config.toml
crop_scale_min = 1
horizontal_flip = false
method = "simmim"
loss = "l1"
hidden_act = "squared_relu"
fused_qkv = true
parallel_block = false
conv_stem = true
init = "kaiming_normal"
optimizer = "adamw"
beta1 = 0.9
cautious_weight_decay = true
batch_size = 128
Rows from block 3 of a small masked image model, named by matrix and row number. Rows with one number belong to one neuron. Each number is 128 + 24 x the weight over its row's rms, rounded and kept within 0 to 255. All counts start at 0. Numbers have three digits each.
After each neuron's rows are labels from the 100 images, of 14976, where the neuron reaches its highest value: "peak at" is the part of the image that holds the peak. Only what is clearly more common there than usual is listed. The data: telescope images of galaxies (Galaxy Zoo DECaLS). In brackets: how many of the 100.
# fc1: MLP up (model.blocks.3.mlp.fc1.weight, 768x192), inputs 0-191
# fc2: MLP down (model.blocks.3.mlp.fc2.weight, 192x768, transposed), outputs 0-191

fc1.586:115126119142074116128140131134138157110109163139122103125142180103096114131143125126138123105141131203157180139110143093147130147145117163123097119119113110148092157084155147083122097171161155117151142204152115153109147149122115098114114143105169094142106128119153172148123138129132161132121114130099123105129146133099158113044137107133137110141159143124168115156089119142085100105157125140153118119126129113144146104186158116129121130149110128120125114130107176115154126168111140110169137099139109135163137073143137132137122112117144186127110138101092114111119124147122139133
fc2.586:129128122134141143128092159146124132133140143114115159121126149082105140067109131157130125133103171101176105100136166082114118127148130127133134117117131113099139128137179052171114119127124198128108102126131111129155111136121111127126131126107129138097091135127118142171130130127133162130123125111172090122120128130158130128155135137124133080136123158145203142142139129144119110157123113125053129096089146156133130101094141145116172151141123125153127092140110095121096138097125102092116106125159147125131142111175088103123127123118164146105115181174136149072160155118119140164
peak at: middle left (48); top left (30)

fc1.260:094105113179130103126157137119117120121173090170134138130144144151138142130119170119094101150137101153169182154077115144146126136117130129103110136132114127164103143092147115129131127116130116160171150079135148138136115102104136145103098114083194121141112087113129135061121109135115150121108124143141134126103124111140163101144130131143111153104172124116100144115135107140067151116141091130121094097079161084116123100112152157130141081092106121099110132115094181158112081129127149102118111111145134119159109160150172112120120115086106140154115136114118108115124137145104098100
fc2.260:129129132152107115129128113107167102139185157034134083132127114143115148117155069135123126135162180127129085141121138105076157089135130127106133124128128133173115134096106119123124130116112153158101118181146084184095131140110137146127131144117108131106171160169107151129128128095127109126117126115132135126165120110112149125158129120103132117130103148125113156091163137151132122176151172125140143154160110128119082194132150077114100106125105119169139131120130101136153113106137144113125123111181140131113133078106117120108145116147188144122141119131111117104116162120130153142
peak at: bottom centre (51); bottom right (39)

fc1.269:102101153154119158145152147142130160108140134162136131126119110168153121112106144112085129162107100107161135098130122081119167089080117105123133105091118121086133126094163148127123132119118136176117118134120154134093132127096130115094146091145123133149102122120155089131097077116144088133136086106110126149106146148097089134126104127138141143123147084167135161134127180159105164084140123112104126079122092075101114129133147151149132169135107103082116110088116148119112130125124099088127100144107132139143096137164089153106150109114126120113089161117140126170160181162134112128
fc2.269:127127159136134094129100123131143114157091130098094097106124139146117125164130090148106144134102164069119105100137148146134113118164132123151137090101132111112121130130136134121080128065110116111109121158113133117106119130121090169126125133117110139114102181128106089135126131066091159135116121117165155149151146097137139130176115170132154102205120162135158118112173083129152114168116095120119116147178154134133140111128176136144100146138135134138158113110145104146126134148122155159163112105144139087083095079095150140120131135152135129089094134111132129156103105094125112155
peak at: bottom right (65)

fc1.388:102106139144133124096104154180135107121135092135183128156175128124134137126137122175119087143150090140126147155094112154163141109110106133116094114111095138103112116093120127143159093122098097179089147131143134098128124168121135142141103133149153136123149138135109140084146103116105171158114122132109118145140175121118150061137183137108056140116153134094120128127138084141167166107160155144158111134138106142086119110141138126124118111072109108132074115152132099129142127148165154184145144127144128169134171136142151143140158104140110136128137146124126123080148137126141143120
fc2.388:129128114139146092128143108083142134163103137118110125104125132157092087150105135086127139146157188135164100109175117092103135146139137125109132102134133120149158173097142162084090168153104113117183085107120117142114161051127164116129121080121117109114086122098119140148122128133133070122118124112140124114144132120113113131120092143107188124138115120134131163147125175124096063146098099126093136130120151126130108147134116109139158127139140163128178109109126150132096112091115083111129119093124147093109105155129131091102140127134137124175127147089136101127119108144118114117
peak at: middle left (65)

fc1.727:135158121152142142132119134154107150116098097119128144124152111151162100120058167147147080127112133090105131158082101126135111167095105124119129113125116140110133114143137134108129098159141105151116164152141124134150109127110136154111159137081194102163116117075114116115122130143129125139105125133150122104116149123119140102110194157148071123094130114069128136156074088134128154113125084112151120105104100128131147089099110140124143109081087118125082124124122094129094145139130127166106127121115136152147121149161166121126139116108140130117131139122102151077111077140086109173
fc2.727:132130128121108114127127171122149098149167137145127098107125162096116208103133113114149132110166165183157083145127136109128129129143126136140129132124136150151119102122100147133117174139165150106142110113128093113133164127125131101129116107111098181101151154144109161126124127137099069120146133126149106115151113095120161127125115137126139127151167155123129137121136153140172123108148185113180159155105119154122081153163149106122109098113122152163142142177132133086142164106121133110144131098176163114122120139129082160130178116160108149170155130146092145125143158069129120127
peak at: middle right (96)

fc1.199:155133128126160133086103119090128109129089106125126207142129089110174142104103148142122105137111107170182157124112141088136138137170132117138068138145159149141178113116093150118126148174137094147140152116122139109143133079102106116119132119130137131146112129102123101155114125172069142135115105120130153128130134148145127110069109120143165129103092112140088149171119109134124190142075133134140147141126111133121131090135176108099120151128131149102101110137109124112133117128087146176135120113133138117128183105143156141128135124120126091173121127114101121131163108075126109120
fc2.199:127132126118142135130174106098085092124126141092128102117119125112166091187136131090152121142103125153110135087144143125125140127127121129105114097090122111131113142109114138131120116137146125135158105132118096128112112059104117156128126100161161082187107091144152158126128127136135146116120124117116119092133128082168121130097123128154123159097123085096055096152149154081100097089123112135148090121139178096117154093128112137127127105123106132080123150134108151190138108145102100127169116148136100142113118124103130126112109104156125125144088163145123100165130127194124114136
peak at: top right (37); top left (27)

fc1.513:144116123100144112089125134109092103108129083113093133214116150114169151133140108144079104143122127081084115142132141127153164124141114069159071127122130129122140110142112138144129152122160122155161113104098141123154129132134139118112120139111101151136145120125131139142125130150063114140116125090142148132147138143118157135158115136104114165140162169151161112143166087154151150161124144180112141120137114136158139113169122151118121151116140119092113137137127125109131099120086180124134129026115125148172135164109146119131115154137127146137131108141082108142153114115147149159
fc2.513:129129114095148150129118156142145110151117146147102088102125068147165114136117146124155144101139131104131131098160137138109138134103123123141124119117127115130165109150163138116107150108071103115082115164086116146106115132152091167121128110144130139092128167142154092099119131103159130106126119114081096122148124120157092131097096126156162153108105076085086154121145164107153086093120112138121123161112121120155108160073099129111141136148111112088136168097140170182134127114102102157086112133114122104115135126154116108109145148107118119089092146122144172163122080135116081123
peak at: middle right (44); bottom right (30)

fc1.157:116093103100102127127132194157155164090153162155140156157154126107132171106128105127119163175139097118116149114147120153095153125151151110148141158118106094086082086104157140115118085134131145103126144125097120161118108107119118170105102096148138103077107168134121163119095138139117089111104129143096104112134177146129138132103106106111124155111114130124124147112086100120144120119134122109135086128162150117115074089116115108163119143137145114124122109122165112148099120089098146149116127128144137120139109178156140079097119118138095129120112162102124101057122142099113115147
fc2.157:126126146078118135130098130156129130154140179128112157104127121130144132103089085139124143152134156125127092147152144128127109146092129132140144162131131059120143097153102083144108169119180169147135163123119147140133155090118097118127099107099145084126150132095096099180127128098095102127117126121113101102111090094068135126133111141081149109125157150144131115138100152170120105083118151108095133091096099186130115159118153170171136129127133113156159145131137149119133106124125145120096109154137158099103123110145135093102145118096145123160104159136147112088127121154124089121
peak at: bottom right (44); bottom left (31)

fc1.724:110123146103121103108116149119140151119123176181155131138133137153163089150153128143154122119145132143162169142085127129113097163131092140078078149140157154116118127126101130107117139127168094110130099135158164091097152157115059121109094141091114154153137150116124116118108095148116117131124095091073132124171175113127082154090108133087133162115115125093144141121154118166127157137143109142124136138141134118106129130115131127133084147138126153090103098153105149079150156097138142129143104105125087132104184118161152143137154102181146144107105117091126112137133114126142099138
fc2.724:130127127160113095128162099163127117104077093084113091122128067107145079125113125146067132158090129145080089140154093133131143105080129125150128128145129120144137122129113137100119135141103124165156172131085077155119089115141117152129137113177188108112146134143162155134127127149125159116146134167186131143110105102124130124140102116154124108117124104176108112139112162122119132113151165128130116126175116147136138108102088162136160117142126120120140152122152111187134129165125109090127147138094150117156140153133111112113133142068143116113125173164125124142132111172131116138
peak at: top right (89)

fc1.674:095109140172131165068109113155161155145153110142150130166141128117169090119084088110129098101127141138117117148182126133126152130153118129110128109102108148116117148110109147135131088131124137147130122117147120107148136102068114125132112130117100160124133141124117125095136086123078167136132120105130110127147172072160113090134138174150047106123127141100141124112128118132117121135120084228106135108133143142076128116120108117102159105093104135118112124112097107160149125128149109129153117080109128180115154137134105147112130120132153122140125108118093155112145110110110123149
fc2.674:129127166117092129129092131119139112157155086082132110109128185137097184107156118148111135163144163113157104127139151117155141136141133132141126132126139130100095123099128137105120176161165075131121148116128165158104131112095175142122151124157153137100123114131137109138127126139091124134125126132103132173129130136118181129167099143155161155126153121191104170132173157124138117139136112106151093143135141145103109118114123137169132107134129066133159135171131104092101131129121128116123140068096141118138125153087155126164127093094109177144093119118112070137144177130119114118
peak at: bottom centre (37); middle right (27)

fc1.553:136124121107151158150104143141116103125141062126136123089114081158127100104114125139170141120138105092161168133122139099098104112146132108172126132149123124123130145116129152177112083141130097108137121141075117139140120123125099113101124112151130066142132167115121072130099129082168128095136116115133099085113117138150173134080120115141108126115135139093125148128137138133123131128116143125107110121095102091118164099071126164135145133117108136121168140144101139175118162127103089190112126134124071103133152100154156131124103118134131117125108120116106168126144063115098173101
fc2.553:131127144110126117126117086150140133087150178161117082148127130118171132141133147125105133117108153151081103119151135173105141121104128114079121125121132092109091105143149114103130162127114171139094094143090152129134134121115145214129159154103166115133126107105149188154129131116117145117132132132102157176206132154117144128117099147160143118099130123132071125168126164089158131127120101137117145105130162112132144173101090157140107153133142105129144135112127126136098145162118111087129132142129149112146135111134092126117158151160131120095125133127155071123117154165120085137
peak at: top right (34)

fc1.628:116137153146125124105093120102149119131132114159151100146150162139145096140151147113134104166143133145151118106125104162122079126164117138108125098081122124139134111131127101131133095128136112138114107118131135136083124137131091130124102061134116123135125134148133160089119063101127126124120144153090138136125204093118148099145167139074100139153121113116106108106145099150107136121175129153130083146150189142085088120103134126128119107105129166157103094161103125111147116107149137133146109142132110125122107099155164120116130027137104127146132124093145082143096123157129114132
fc2.628:130129052108117136129140123115111120190151145133061123100128115128105126124117116128117133117099127141112130138129101128131134141108125127161124151144132160119110130133127135130041144104124140137105136161101124106143139151181039109129186135152146146145167118106150124090128130144134130129142137078142125101129088155156122127117127128163142141113092137099111164119127140140143112117139124133105142210135100136211112117107104133089109158137151147092134153124164132121142119145105134137164099100150137094132143121094128151133142170093148150111099110129117147122159125099135126146
peak at: middle left (35)

fc1.598:094102125114120124102184142133127123096099093109115163131162115114109122098116120127111083174128124138152186115094115136082137120099134130123125140145126124125135133135146091154119117117100133093124154097142127133162126088089118114120094122098123111136144126133098120136114057120132147123115108103077099114116152129135144111127111171148130124108111125112087134141125137097132118128128135112139074112099148144104091096085079130166087135088125132135104137100071137111103119135132075128096076120100112122163152140158137066132153067100110142121121155151096123121148131113079103109
fc2.598:129125169154132153127095114159168123134161124128139081124131123149132139127111114122127132121128141137125070126144149143131126136149127126147130101103129083086117142094122183083125119164121131186114130179109175159117095121115188148128155123169151109098102138127144145116129128087091104119126133151152158167149120122099125129140116120140162154133188119110115162160142115151155124152143127134143156149139145067126156142164145108132148137151104090136194171172127111124136166117115141147118133118208155138126159110176092124129109121136146162128147097124121117113138139130131114161
peak at: top right (69)

fc1.333:159133140108117119111111145130093147074119114147137131157154142120169124149136102099059106162119120137101124119097134160122105145130133080135122124133139131094112145172111161116140138103127142112115100105124122106114164106140131182134146168111145135135154133070143166172142134119073111141144131135126135130181141127111142125116137150146079119106122156155145110159102123166142149115166139132110123090143111143179124111114092134145078169122142132151124102116131114108147139140130109095115157109145115155184092147105149079151138146145088094094132085132120083109114117133063117110
fc2.333:131131101119122162125141132155124155161112124145115092108131114122127156081084173141211129136132144110127138134139144096139122151141131141141133137141126151142144135126144144146104121180146125126121169143125165119156096120126153101126110095171114132103121126161118094139123130135159128120107138100113094085079140135114097126112130098126148133165142087109131111103119156070149110114114125121148101154077135116133174139146119153129133105132112105123122147137118072125122101125117126197127108188123159103102128143186123140094128118092144122139174193154165190128162134135135128153
peak at: middle right (57); bottom right (33)

fc1.21:100081136145148099031165166104150127112139111130163143151189118121164116136163105136150069155110104090164141109116119105118142128129139093119081148133140127133129137086124132143150115162138095111112139152150120125108116140090113136139116124108116119143149097084105149139134115135114146136113087126114134149120152140098118071094158102084097133144103100130137103147122090154124184152108137129127135118129124146094135101155167126144113146090124148125103106154105142115122137163157150147149135096130106183109179103128151114137147119158113109158124143101085131110137089155133121138
fc2.21:129128106099156104129130113126177120119104190140093070135128104143161124148155108118141134128153161145136110112191125143109137100110127120142127137137129074116150115175119131107075175121125120148118113124104152183122099083141107110126134101136109122068129148127137164125128127107115084107114121101114146110136122132149098127132084109139165157122169121088079164150175135094110109101114094148143116125127126083155113171152106190124144168140149129098142181119131141129139106085099125115109128138133126128107122124164098091106143144121128111111133143145140133157139114133117082159
peak at: middle right (30); centre (27)

fc1.306:122101139121115085088154172115174131064108147157147114157083123090158135149183132094099090123108112131153191090131168133128145130116116081085094139143129127139130113103142128164141130099113127117084108143128143140113133114094127105114106127094105119087159117130152151156125089122150131117136123137075116127133128128109131110092082126160102135141125099143090135102161134164132121143151127142129133075132147085094077143118136130172103150142146151098131173096082146090156139115129139106112116095104124117101101112111124093134139108114114112111123100105126121126117155167109113145
fc2.306:131130101145154150127106075148089134112136112143141107136131127162138094100090110148159132129120135130095098147153071116123138119138124119162137106109126150113109135177117146127119102153126121119127126133094109146160103112142124127129138121163196120151112147119142100142132131085147186113143134123141158092128152109128118125179145119080125111109143140126179052143104156119131145158136149143131128115086124124148159137124143106093105115137121125161135176146139102205096161135120116076112139157160126148138129171187130148091082151151150110102145136149105146111128102111150143153
peak at: centre (72)

fc1.162:113106121120092123140141065139155106111112083119127134145169088185073098134121123148114130111116118150111142150096104129098137115119157128141151123102106114100132146082155118153106131121110108125125112114087125132142132133122127121107063105135165080102154105157100112099104132131141130108115112127130151128097135135154131126146142135136134102122145166137098129122138096132171130141157095117131070145138119096130137080129120172124147118100112138152104127113091136143106152098097100100183120133155146102165184153183122136107151120154181111112118127095121152127133109089137101060
fc2.162:124127112115109163127112089120112083126117130156120099114130106145129113108093145101164122097047158160156144113146133079104104083148126127116127121127130103171112049188112129142119097101131142113134116147124149170100100146129153163123133106120184102084123139149123173135122124129156132114145124125129127093114115128119119130133131110176133133171150159108122073175110167092123109103141126141129167146096124141128131115136129104118105099128124144116131155082112155179143123121128109117099102178145131117125117113131066143135138123144144126173139164147131125153075130129127124111
peak at: bottom centre (41)

fc1.594:101094122176141142138122106156147139126125114167132115125125152107111122146137119194124124109075162148156117148115132113089123101096092119101131117119109085064115131084183161133121070130090104089089097138148137120134095118107120080121160105149115155111113148149139103125116097141100106152145127112104103137134151132132144139104108098137162098189153099148129110084157123113129133114133134104130148099102150139122102132164119174161125116128128130116153126104101141183119122155156111151124114122138091118148092165128107147119145118141115127121109167116142158116121103148106075182
fc2.594:126129128164159152126097162151121140136192153126114122118130116169129143120111124137144128096141112096101160142153179133105191130148126127126121117107123141119093174086140074152121105111099176173127082109116164133164160133119137136129140139124066095146102136154148126102138124087145187135114124125170129133131115150155155125150137139157135112151122146133103135116114171124135107122126104122079145127126124087135133136120132098106132068128130083125143094148126174143113146111122136158113104108166146114109111086137139166111129130127128113088135091137105165158122163147145192134
peak at: bottom right (45); bottom centre (36)

fc1.149:156121119122107105130148122180147101130114154179147103081134120132089141141183148152102133113102116149178139135125122102098116169132107118128155152153144087134106123142164134104118109091122108071110122176120120140105147153128121077114110120149086075095133137153125150127105141118133067108132128144152130126159126138108129140133148107102142079131183096144115104107089142160085090080136150094155103131078143156117103147078144125127136155138122129147128138161141088157121134126131103142166149106133126122134144097119126139135125101181092128120113124125126163099115098139130103095
fc2.149:129129158174138135130119100154133138156146080093129166106127102144107156146091124159093133105137099090085089135125132142157145154154128125142124143126133105094104174111096141161128136166114131146136171115126185137142111157113128177127121126094108136107148137101098106146127131095133150146143121135178186155127125115153124128130136142118126115130135159142184135175143118100152088188146150118131142150168145117120138106167116120116140148122136129191135130149120100089120158127144139177116126092140174110098104135090113145115164126166133112121107098125107177143137139081125166121
peak at: middle left (36)

fc1.649:136137147116110160154156135125108116110127131134123112050119130135143167149141132131156168105126102062136140126109130104118139154122125144159132140131149104127084111147160141139116110133099074110137116147157145151124145131089105141119147163122129103137122148114131118107120148106129113161114104125116111136177129121107122171113104110153121167158109105119162088116130098114154129120152107053162131112099135146122134144117116096124110133133118126103142134142151168175154159109139134166130136064104127080154148081111140104159112117159139142155108088109044176149146144140161145143
fc2.649:125128150193140126129125125145126116141128054127136116106129145103107104062130101129125103130097120134121114151118143155150071106128133139142130124131130142116128156102128110154160131127123132133099180057160121122160130133099112121129116118138150119079157119119121111136127125109133156134112131137179104137101129123125138127152169153107136083137133118171122113139114174166117120119143169114140075130151127134065123099086125163149145115105102114176111121105062089122136109153161115090114108139119149113176128150148136125160126080097095095132137161171118110157112146112124125101
peak at: bottom right (30)

fc1.115:135144133163140134162153161099165160139130151138146127098137157154127140134177137095165140125133170093106110120124104133125104085106157112098170127121140092121103177134129106114127138143149154144118118114158125130106126119119119119146126116133138143125112180111136106133132137144112053137112113121112153172150116148112138130115134114040129110122137069142165156146101113155154167135125112111115092132121152095133139163178145171124171143148121123165141115100128084142166137134145107115154155116163125134109125058131120117119101140146148161104108124148130116059132142161142149157
fc2.115:129128112149133134130150120116107122130128112085141188142132183150121106144122106117143111140080098112100142120107089152137116140119131121129133143133126144075127120127110100116128087149160155117144113120151118141186096099114147087130137118058128127196109084074071136125130127144128156138126123109188133122122147145137139130130173103117093133140073164150122106141126094147108172143150099136109118115147128133122120101137117136124147122091105126169104081096105101139113152133148156125155125104126152135132083111130138139129105120131129080122162133122089115084168085119133184118
peak at: middle right (34); centre (32)

fc1.177:144146162145118098120102141119144114113069161114150122108119104120124114170107126124117120129150119147132121134146132164115116101115086117115106086080122123152114136178135129090144121119126069144105128116130067139108172092115128129129138127129109126091081130141140181136125129148134113129099100144136165151151167160140141123144144178104119118099120106161139101126086113083132140116134176097200080125131134116106138114124116102154110124129098101124137074131134094173101149082144090109149140129145146134097166093134163134116086117162074154112121137105124147123143110108129107113
fc2.177:125128134163154146128195123104105136146175158149129199115129099128131130110133151142138121103160144107152112137128134134136161142148129135089131083104120139134104166110134110147129114121159175124160134128144071165136143120124152132128110142120093079160109094135107115119129127099171184132119124120151134135092149142124145125147148143090138071097125129108141123147122183108085130155119077119120152137099130084121173145134129123115132136134108118171139097153121146175125178138141115138138117145130171131112162125141157144131149123102191137082144145149129136102108165131134191123
peak at: middle right (64)

fc1.501:110103131157140144122114091100148139109156121160170146154129110160130111143079140166087100142142123137128160136132133107123135104098123069112120134131112128129122153120132161082135149142160141175142127091133141152116140099111135129136127102115132124117099135117147120103130083137158156133099105105112116142114111160135112078149163110112109106091144126123080191127142144108077184131105108183093146079150125104073133173111137168092158129118139139106127128137063116190111100139141141100147114135111102170096103160130129129106110105128117151167128143135145110147136140147110121129
fc2.501:129128159131084191130103139139118125158157115115128128118127159119138154101142143131148124108150155106100095124146110108163129136142130133124135109116136156101066141116088116170119137150135107116138136146146183123167125147095110115119153133130169151134163150115117068131115126160129154140133135127122112140174129071145187130168121121144136117127106127141137127127145163167151130141160197097179128173126100176124081096102086132110087107126087081155143110121123120116135154136135112087139100074125133139142128108135127147141131120166116163110075142124110131123131165104137152135
peak at: bottom right (77)

fc1.606:139155105168130124094112099100130150088094105160135131151180159139088111126124099128133119160106092126115089130123122139130148141149137131142107124117125120101141114103148145132105100163144073144141123102121116119137123120095108121116108100113120101153087085107109160135111095154136134125092115115124072069113143119121087079092173116096090120118122117120170110099069075150110108122143115135131126086116158151131130109144137106122124159144149168155126131116114085170104122073125130117137136116134086117127117112169164107087114096141147123159098112091107118092114098091131136146
fc2.606:129127115090107168128132117104155135135132155159103115109125110148120135092117120111176125099121142108130064144147131163114091095139126130098128110107129118125113163163119126164083099130115130169099121088128119208088133110105130097130097113153144077100160110173127126123131127125131134122115128068155112114098138136100117126124130119089134127109114085109151097140130149158050102118121182125097156118143150079128132125126157117123125143135137138142141097065097141138156141103129104105104104151147155097166131129133089140113104103159142128115099148137130108164098136113129169119
peak at: middle left (50)

fc1.122:125102140107151120137080115152151117125104068194121100128105127099115117124134143108110138126170134153076162141135112169132124143116139104135090119119110129111089168150149130097134051135094100098081086133086142137132140136120140159120141125103165153133151136168149166128114119140143112129141140154117147129164157110157165144104112102120110132151116114120121106137109151070112098103173147137161114135148128086133073157137117186153161119140131127132110103126117147160142148149135106098150130132109113121137140141178118121122138126173099157102118111085137147160111098149094140122
fc2.122:126128122129140132128132117130145177139119185173123119120130163152094115111133125114129137130084150108124117125151149132088116093112129133155130133120130099091091097116086169108123142110163144125134112124100170137108100103143149139130159127164133117131104112161159115113129129087121077127090130152159135136105063111164063125156114140115133141140097156102157162117064149132137108145132110121130156160162108091134129127126114194130114122137151125114132118155169201097151128059127120141088121116143150113134113163105133148142103174107134138108144129143116107140129154107131095161
peak at: centre (98)

fc1.677:136130113126137130084109120093115135140148142143130150145185169130081151103170097092104127106146162145147141132119114124137119116146097140107129169146145145143123192166111143098120095164154151107154159152143134152086121116106084110120095107144122119152094137143100154128125108188130083100105124133146144127128098163150131103149161154083159149095092075103150105110072171122115127113105135132120123151178122113135093149146143116127100148137135133163102135125104092123144132155148131153130111134125105140110130124123130115094169098147087146136058086103122120137140124098131138123
fc2.677:129127102094127129127117084084107144103104185113148132143127175104150127133110131131102125113099148130141152118132149145095104103130125125056128145122127119147102203118125151128123089160116124121141155134124142193144121133109140145128102124112140081126123134123125127132130127079146126124113128124088132129091145143109118126148133168055123129100127096100159064141083128102071119133143144138083107045098136145121121144157160149130082134125132128122121141137130069130133097096130123144074128159125099133090139118123114102113098113145151137143115107118128111135105113167123124127
peak at: top right (32)

fc1.493:167140158055142162127110112152160116115130142103133141093099120136156106127126155113131125147122111128141079072116122100146153123126110120114138122126161106087145087159118159094116125136190129129140141167098081176097177145134113123106171136119094089100165163143101153131096133154115100119114130146167133144152142120126145147124113109136127129128178121123116116169133140112120114123123127121095136124086092187134125153144131103144140130148125144147115139180147108095099186117098117142149151116188120125160137125130105103133170129161075111117082123120119154140127115106128133135
fc2.493:129128125089146130125098137093105155130103121092122139124126099069138122122090211097159134155119125113125146133140142113162154151185127132163127131149134173199150143143095137144123142157111122124140136132121149069199103114130132136128118131112137172121115158106118081134132128124101141130128128141115124083138118106140085129116126132181140129119090123175106169112143122108177103154105160126181133129118108163126127108113099129156115150126152129109130180132131102152142088134127143112083128122132139112094105131100169135133120142107136146138137127166106153149101103071127113139
peak at: middle left (82)

fc1.549:119107130106147142119176100105108133114163139185132152122100151154153154153146189105134107151134093098128183142084141109117140105168085121092122145113124122127077124088152112164136119122119146113119098116121115124165123123105104114132110125092145116140116120138134066113135109131120117108150124140134149162126155116135099110128114137131106133120141133127079121164121104158149155167120100096125128129099175113114080180108112154135163126130159129111132114131100157112060101135125125134168126111140189129116120174102182125122134099109119132128120122134088100153162159071124131125
fc2.549:128129118132116119126111099146126136134079151093120111112131109153105118079164104132101141130127102086098098128176101159124176114119129119151136142127132104129115157141129136169115143098125091097147145159089064132068099176170132116127138138148113084129169129106117134124127134126137066122141126124115138144143140119113148129137130118087144161056093122105185096154151130135131123132138151128147169146123110128157113109062150131094117126125102126150152155059163132181136160120125130148080141136099099123120126104137107108114138165147126085140122121102133139121129103117130106116
peak at: bottom centre (45); centre (39)

fc1.36:084076064084101103142151139115126150150153128123117101125096147130146132103137133112126146139120149132131135096144117125153135105139196144113158184153146106129123133088127110127107156132118171128150112121130165102140081127138110118125118128144126148157095118089130124137122118106110105095217150146132124143124144107096092138109086107132141150170085142152108102108144142129147088140133120122109112134150149139131092124150122181126131086119134126139174219135133156119136086142111109103097111124139138104105094135099122116119161128117127136142121144132132058108139152141110136118
fc2.36:127128090103108175127158134143141120116091145105132141134129114106109125116117133146131121119141119142117139180117108128128138120109123123156120173157103159111122132151123154136132113154128072141136154122140096163094198147121169134127130138101128139112194149170146092098131124152146149140072117099135099100133154160132172125149148147104111133094119135124129137134132129099120144117123150138145147114146110137118150137138110130127156149124137114122106052113114101157156171129137125136142142115122099120186175146202125159133108117159160114105171117109088166156102086081142184147
peak at: bottom centre (94)

fc1.412:141139143167104114109073159161143155120115095135117076135116072189167102143094161137124129185141135132093096120129175171141092123160137127115124112096123144143115155145142144104099117161103085115137110137125132096109102164131133150119077148142158159119127136084134140113107118107098116148147143118113141120153160111119092094115159115132083135158140128152131092162134093137107151111130173152144088136137152111147142111132121140122075116126100124135131115159126099139165113106118129119072132110179152140097110122119142157122119121156098080122112125145116090109114119169124120159
fc2.412:127129111148158178129160129088185146173178185157113134119129151112106107109147118163111119082072149166182123118105152087125092099154128138127121141127127134133111107107126120102107117128142139180139140134129138114164183144136081102127163109157123134081120111140124138098128126065141118127145133126124148149115118106175180127119134152117122100149101150105129152091102145126099124169141114126070139197139152114133123099163126172105133108127128124139128144127113110101129110101135122142152108134091160116112169106146109147124116106097119121086120132123156129120127163128131140147
peak at: top right (29)

fc1.210:129127118130156120112056144117112140121117118117140153104117134108116112157045135167151137076077109117080113115118156142171094165187151140125093130131123142129109145137123164073136087180091107127136145136146132119159117105112146169137110137097120120128111092034129117108137124102151117137136119105150107122137154097110123106136160126127093107121099159126128081124097104118105127131132139129126112100124145136105163154137158127130138131125107121098130127142138093172137106108144144174100130115154171132119134144097116136131074109126139073104133130134112116106130113132146158124
fc2.210:128128136118097143130136116143125075140151129136129111107127114129153172115177120112124131114172165133134098142142139162108119085096127129128125120113128099113135145102116097154120157087146154168085088126126120172134140117117154093127111093152102128115171172182119143147127127149132092125147130110104131124123123151147151129114116142158144116146190139106106136160184167122150097108154167124151169147173104090119070127165143134137137111120110094132136170093124122091151171139130079102123128117169157110138125130128067150142196114167130157127121147118107135142141144127133143129
peak at: middle right (61)

fc1.687:119118139162087115132148116181115140070095137114146133121127137113072121138104115134098124145111107182115085088130117109136110111107115131113097116125109173102081146098128147074128066147134101166078146119118131122090174118111132121118110130134148108109171160145146133129132108142155058137115119116156092120110133117094114109130153131142109087145129115122114092188075140141081145134173130151149107068146106114104132152173145123154115140140114131131112088097117108131106149162126118125147133114106110147156119145116108113105109095111165127124121149141129120110146115142106119102
fc2.687:129129135092156105128112096116163090125105187138118115131126047096202120160114144081136132131098134082103099120154123130165155135105125123102123102122137109107110130150115129148113145133102160152099077151111106114144108110118110156126143127132140092127133171120134132141125130145135098120131130131157167144156072089126075130128103125147131151128112100092079150143159137105131098126127113137124160121134152061134087157133122127126111133136110146104129148150136160171141127102119128166104136096142127112106105073145112138112165146120111116056123127128127172164126112121129141124
peak at: middle left (30)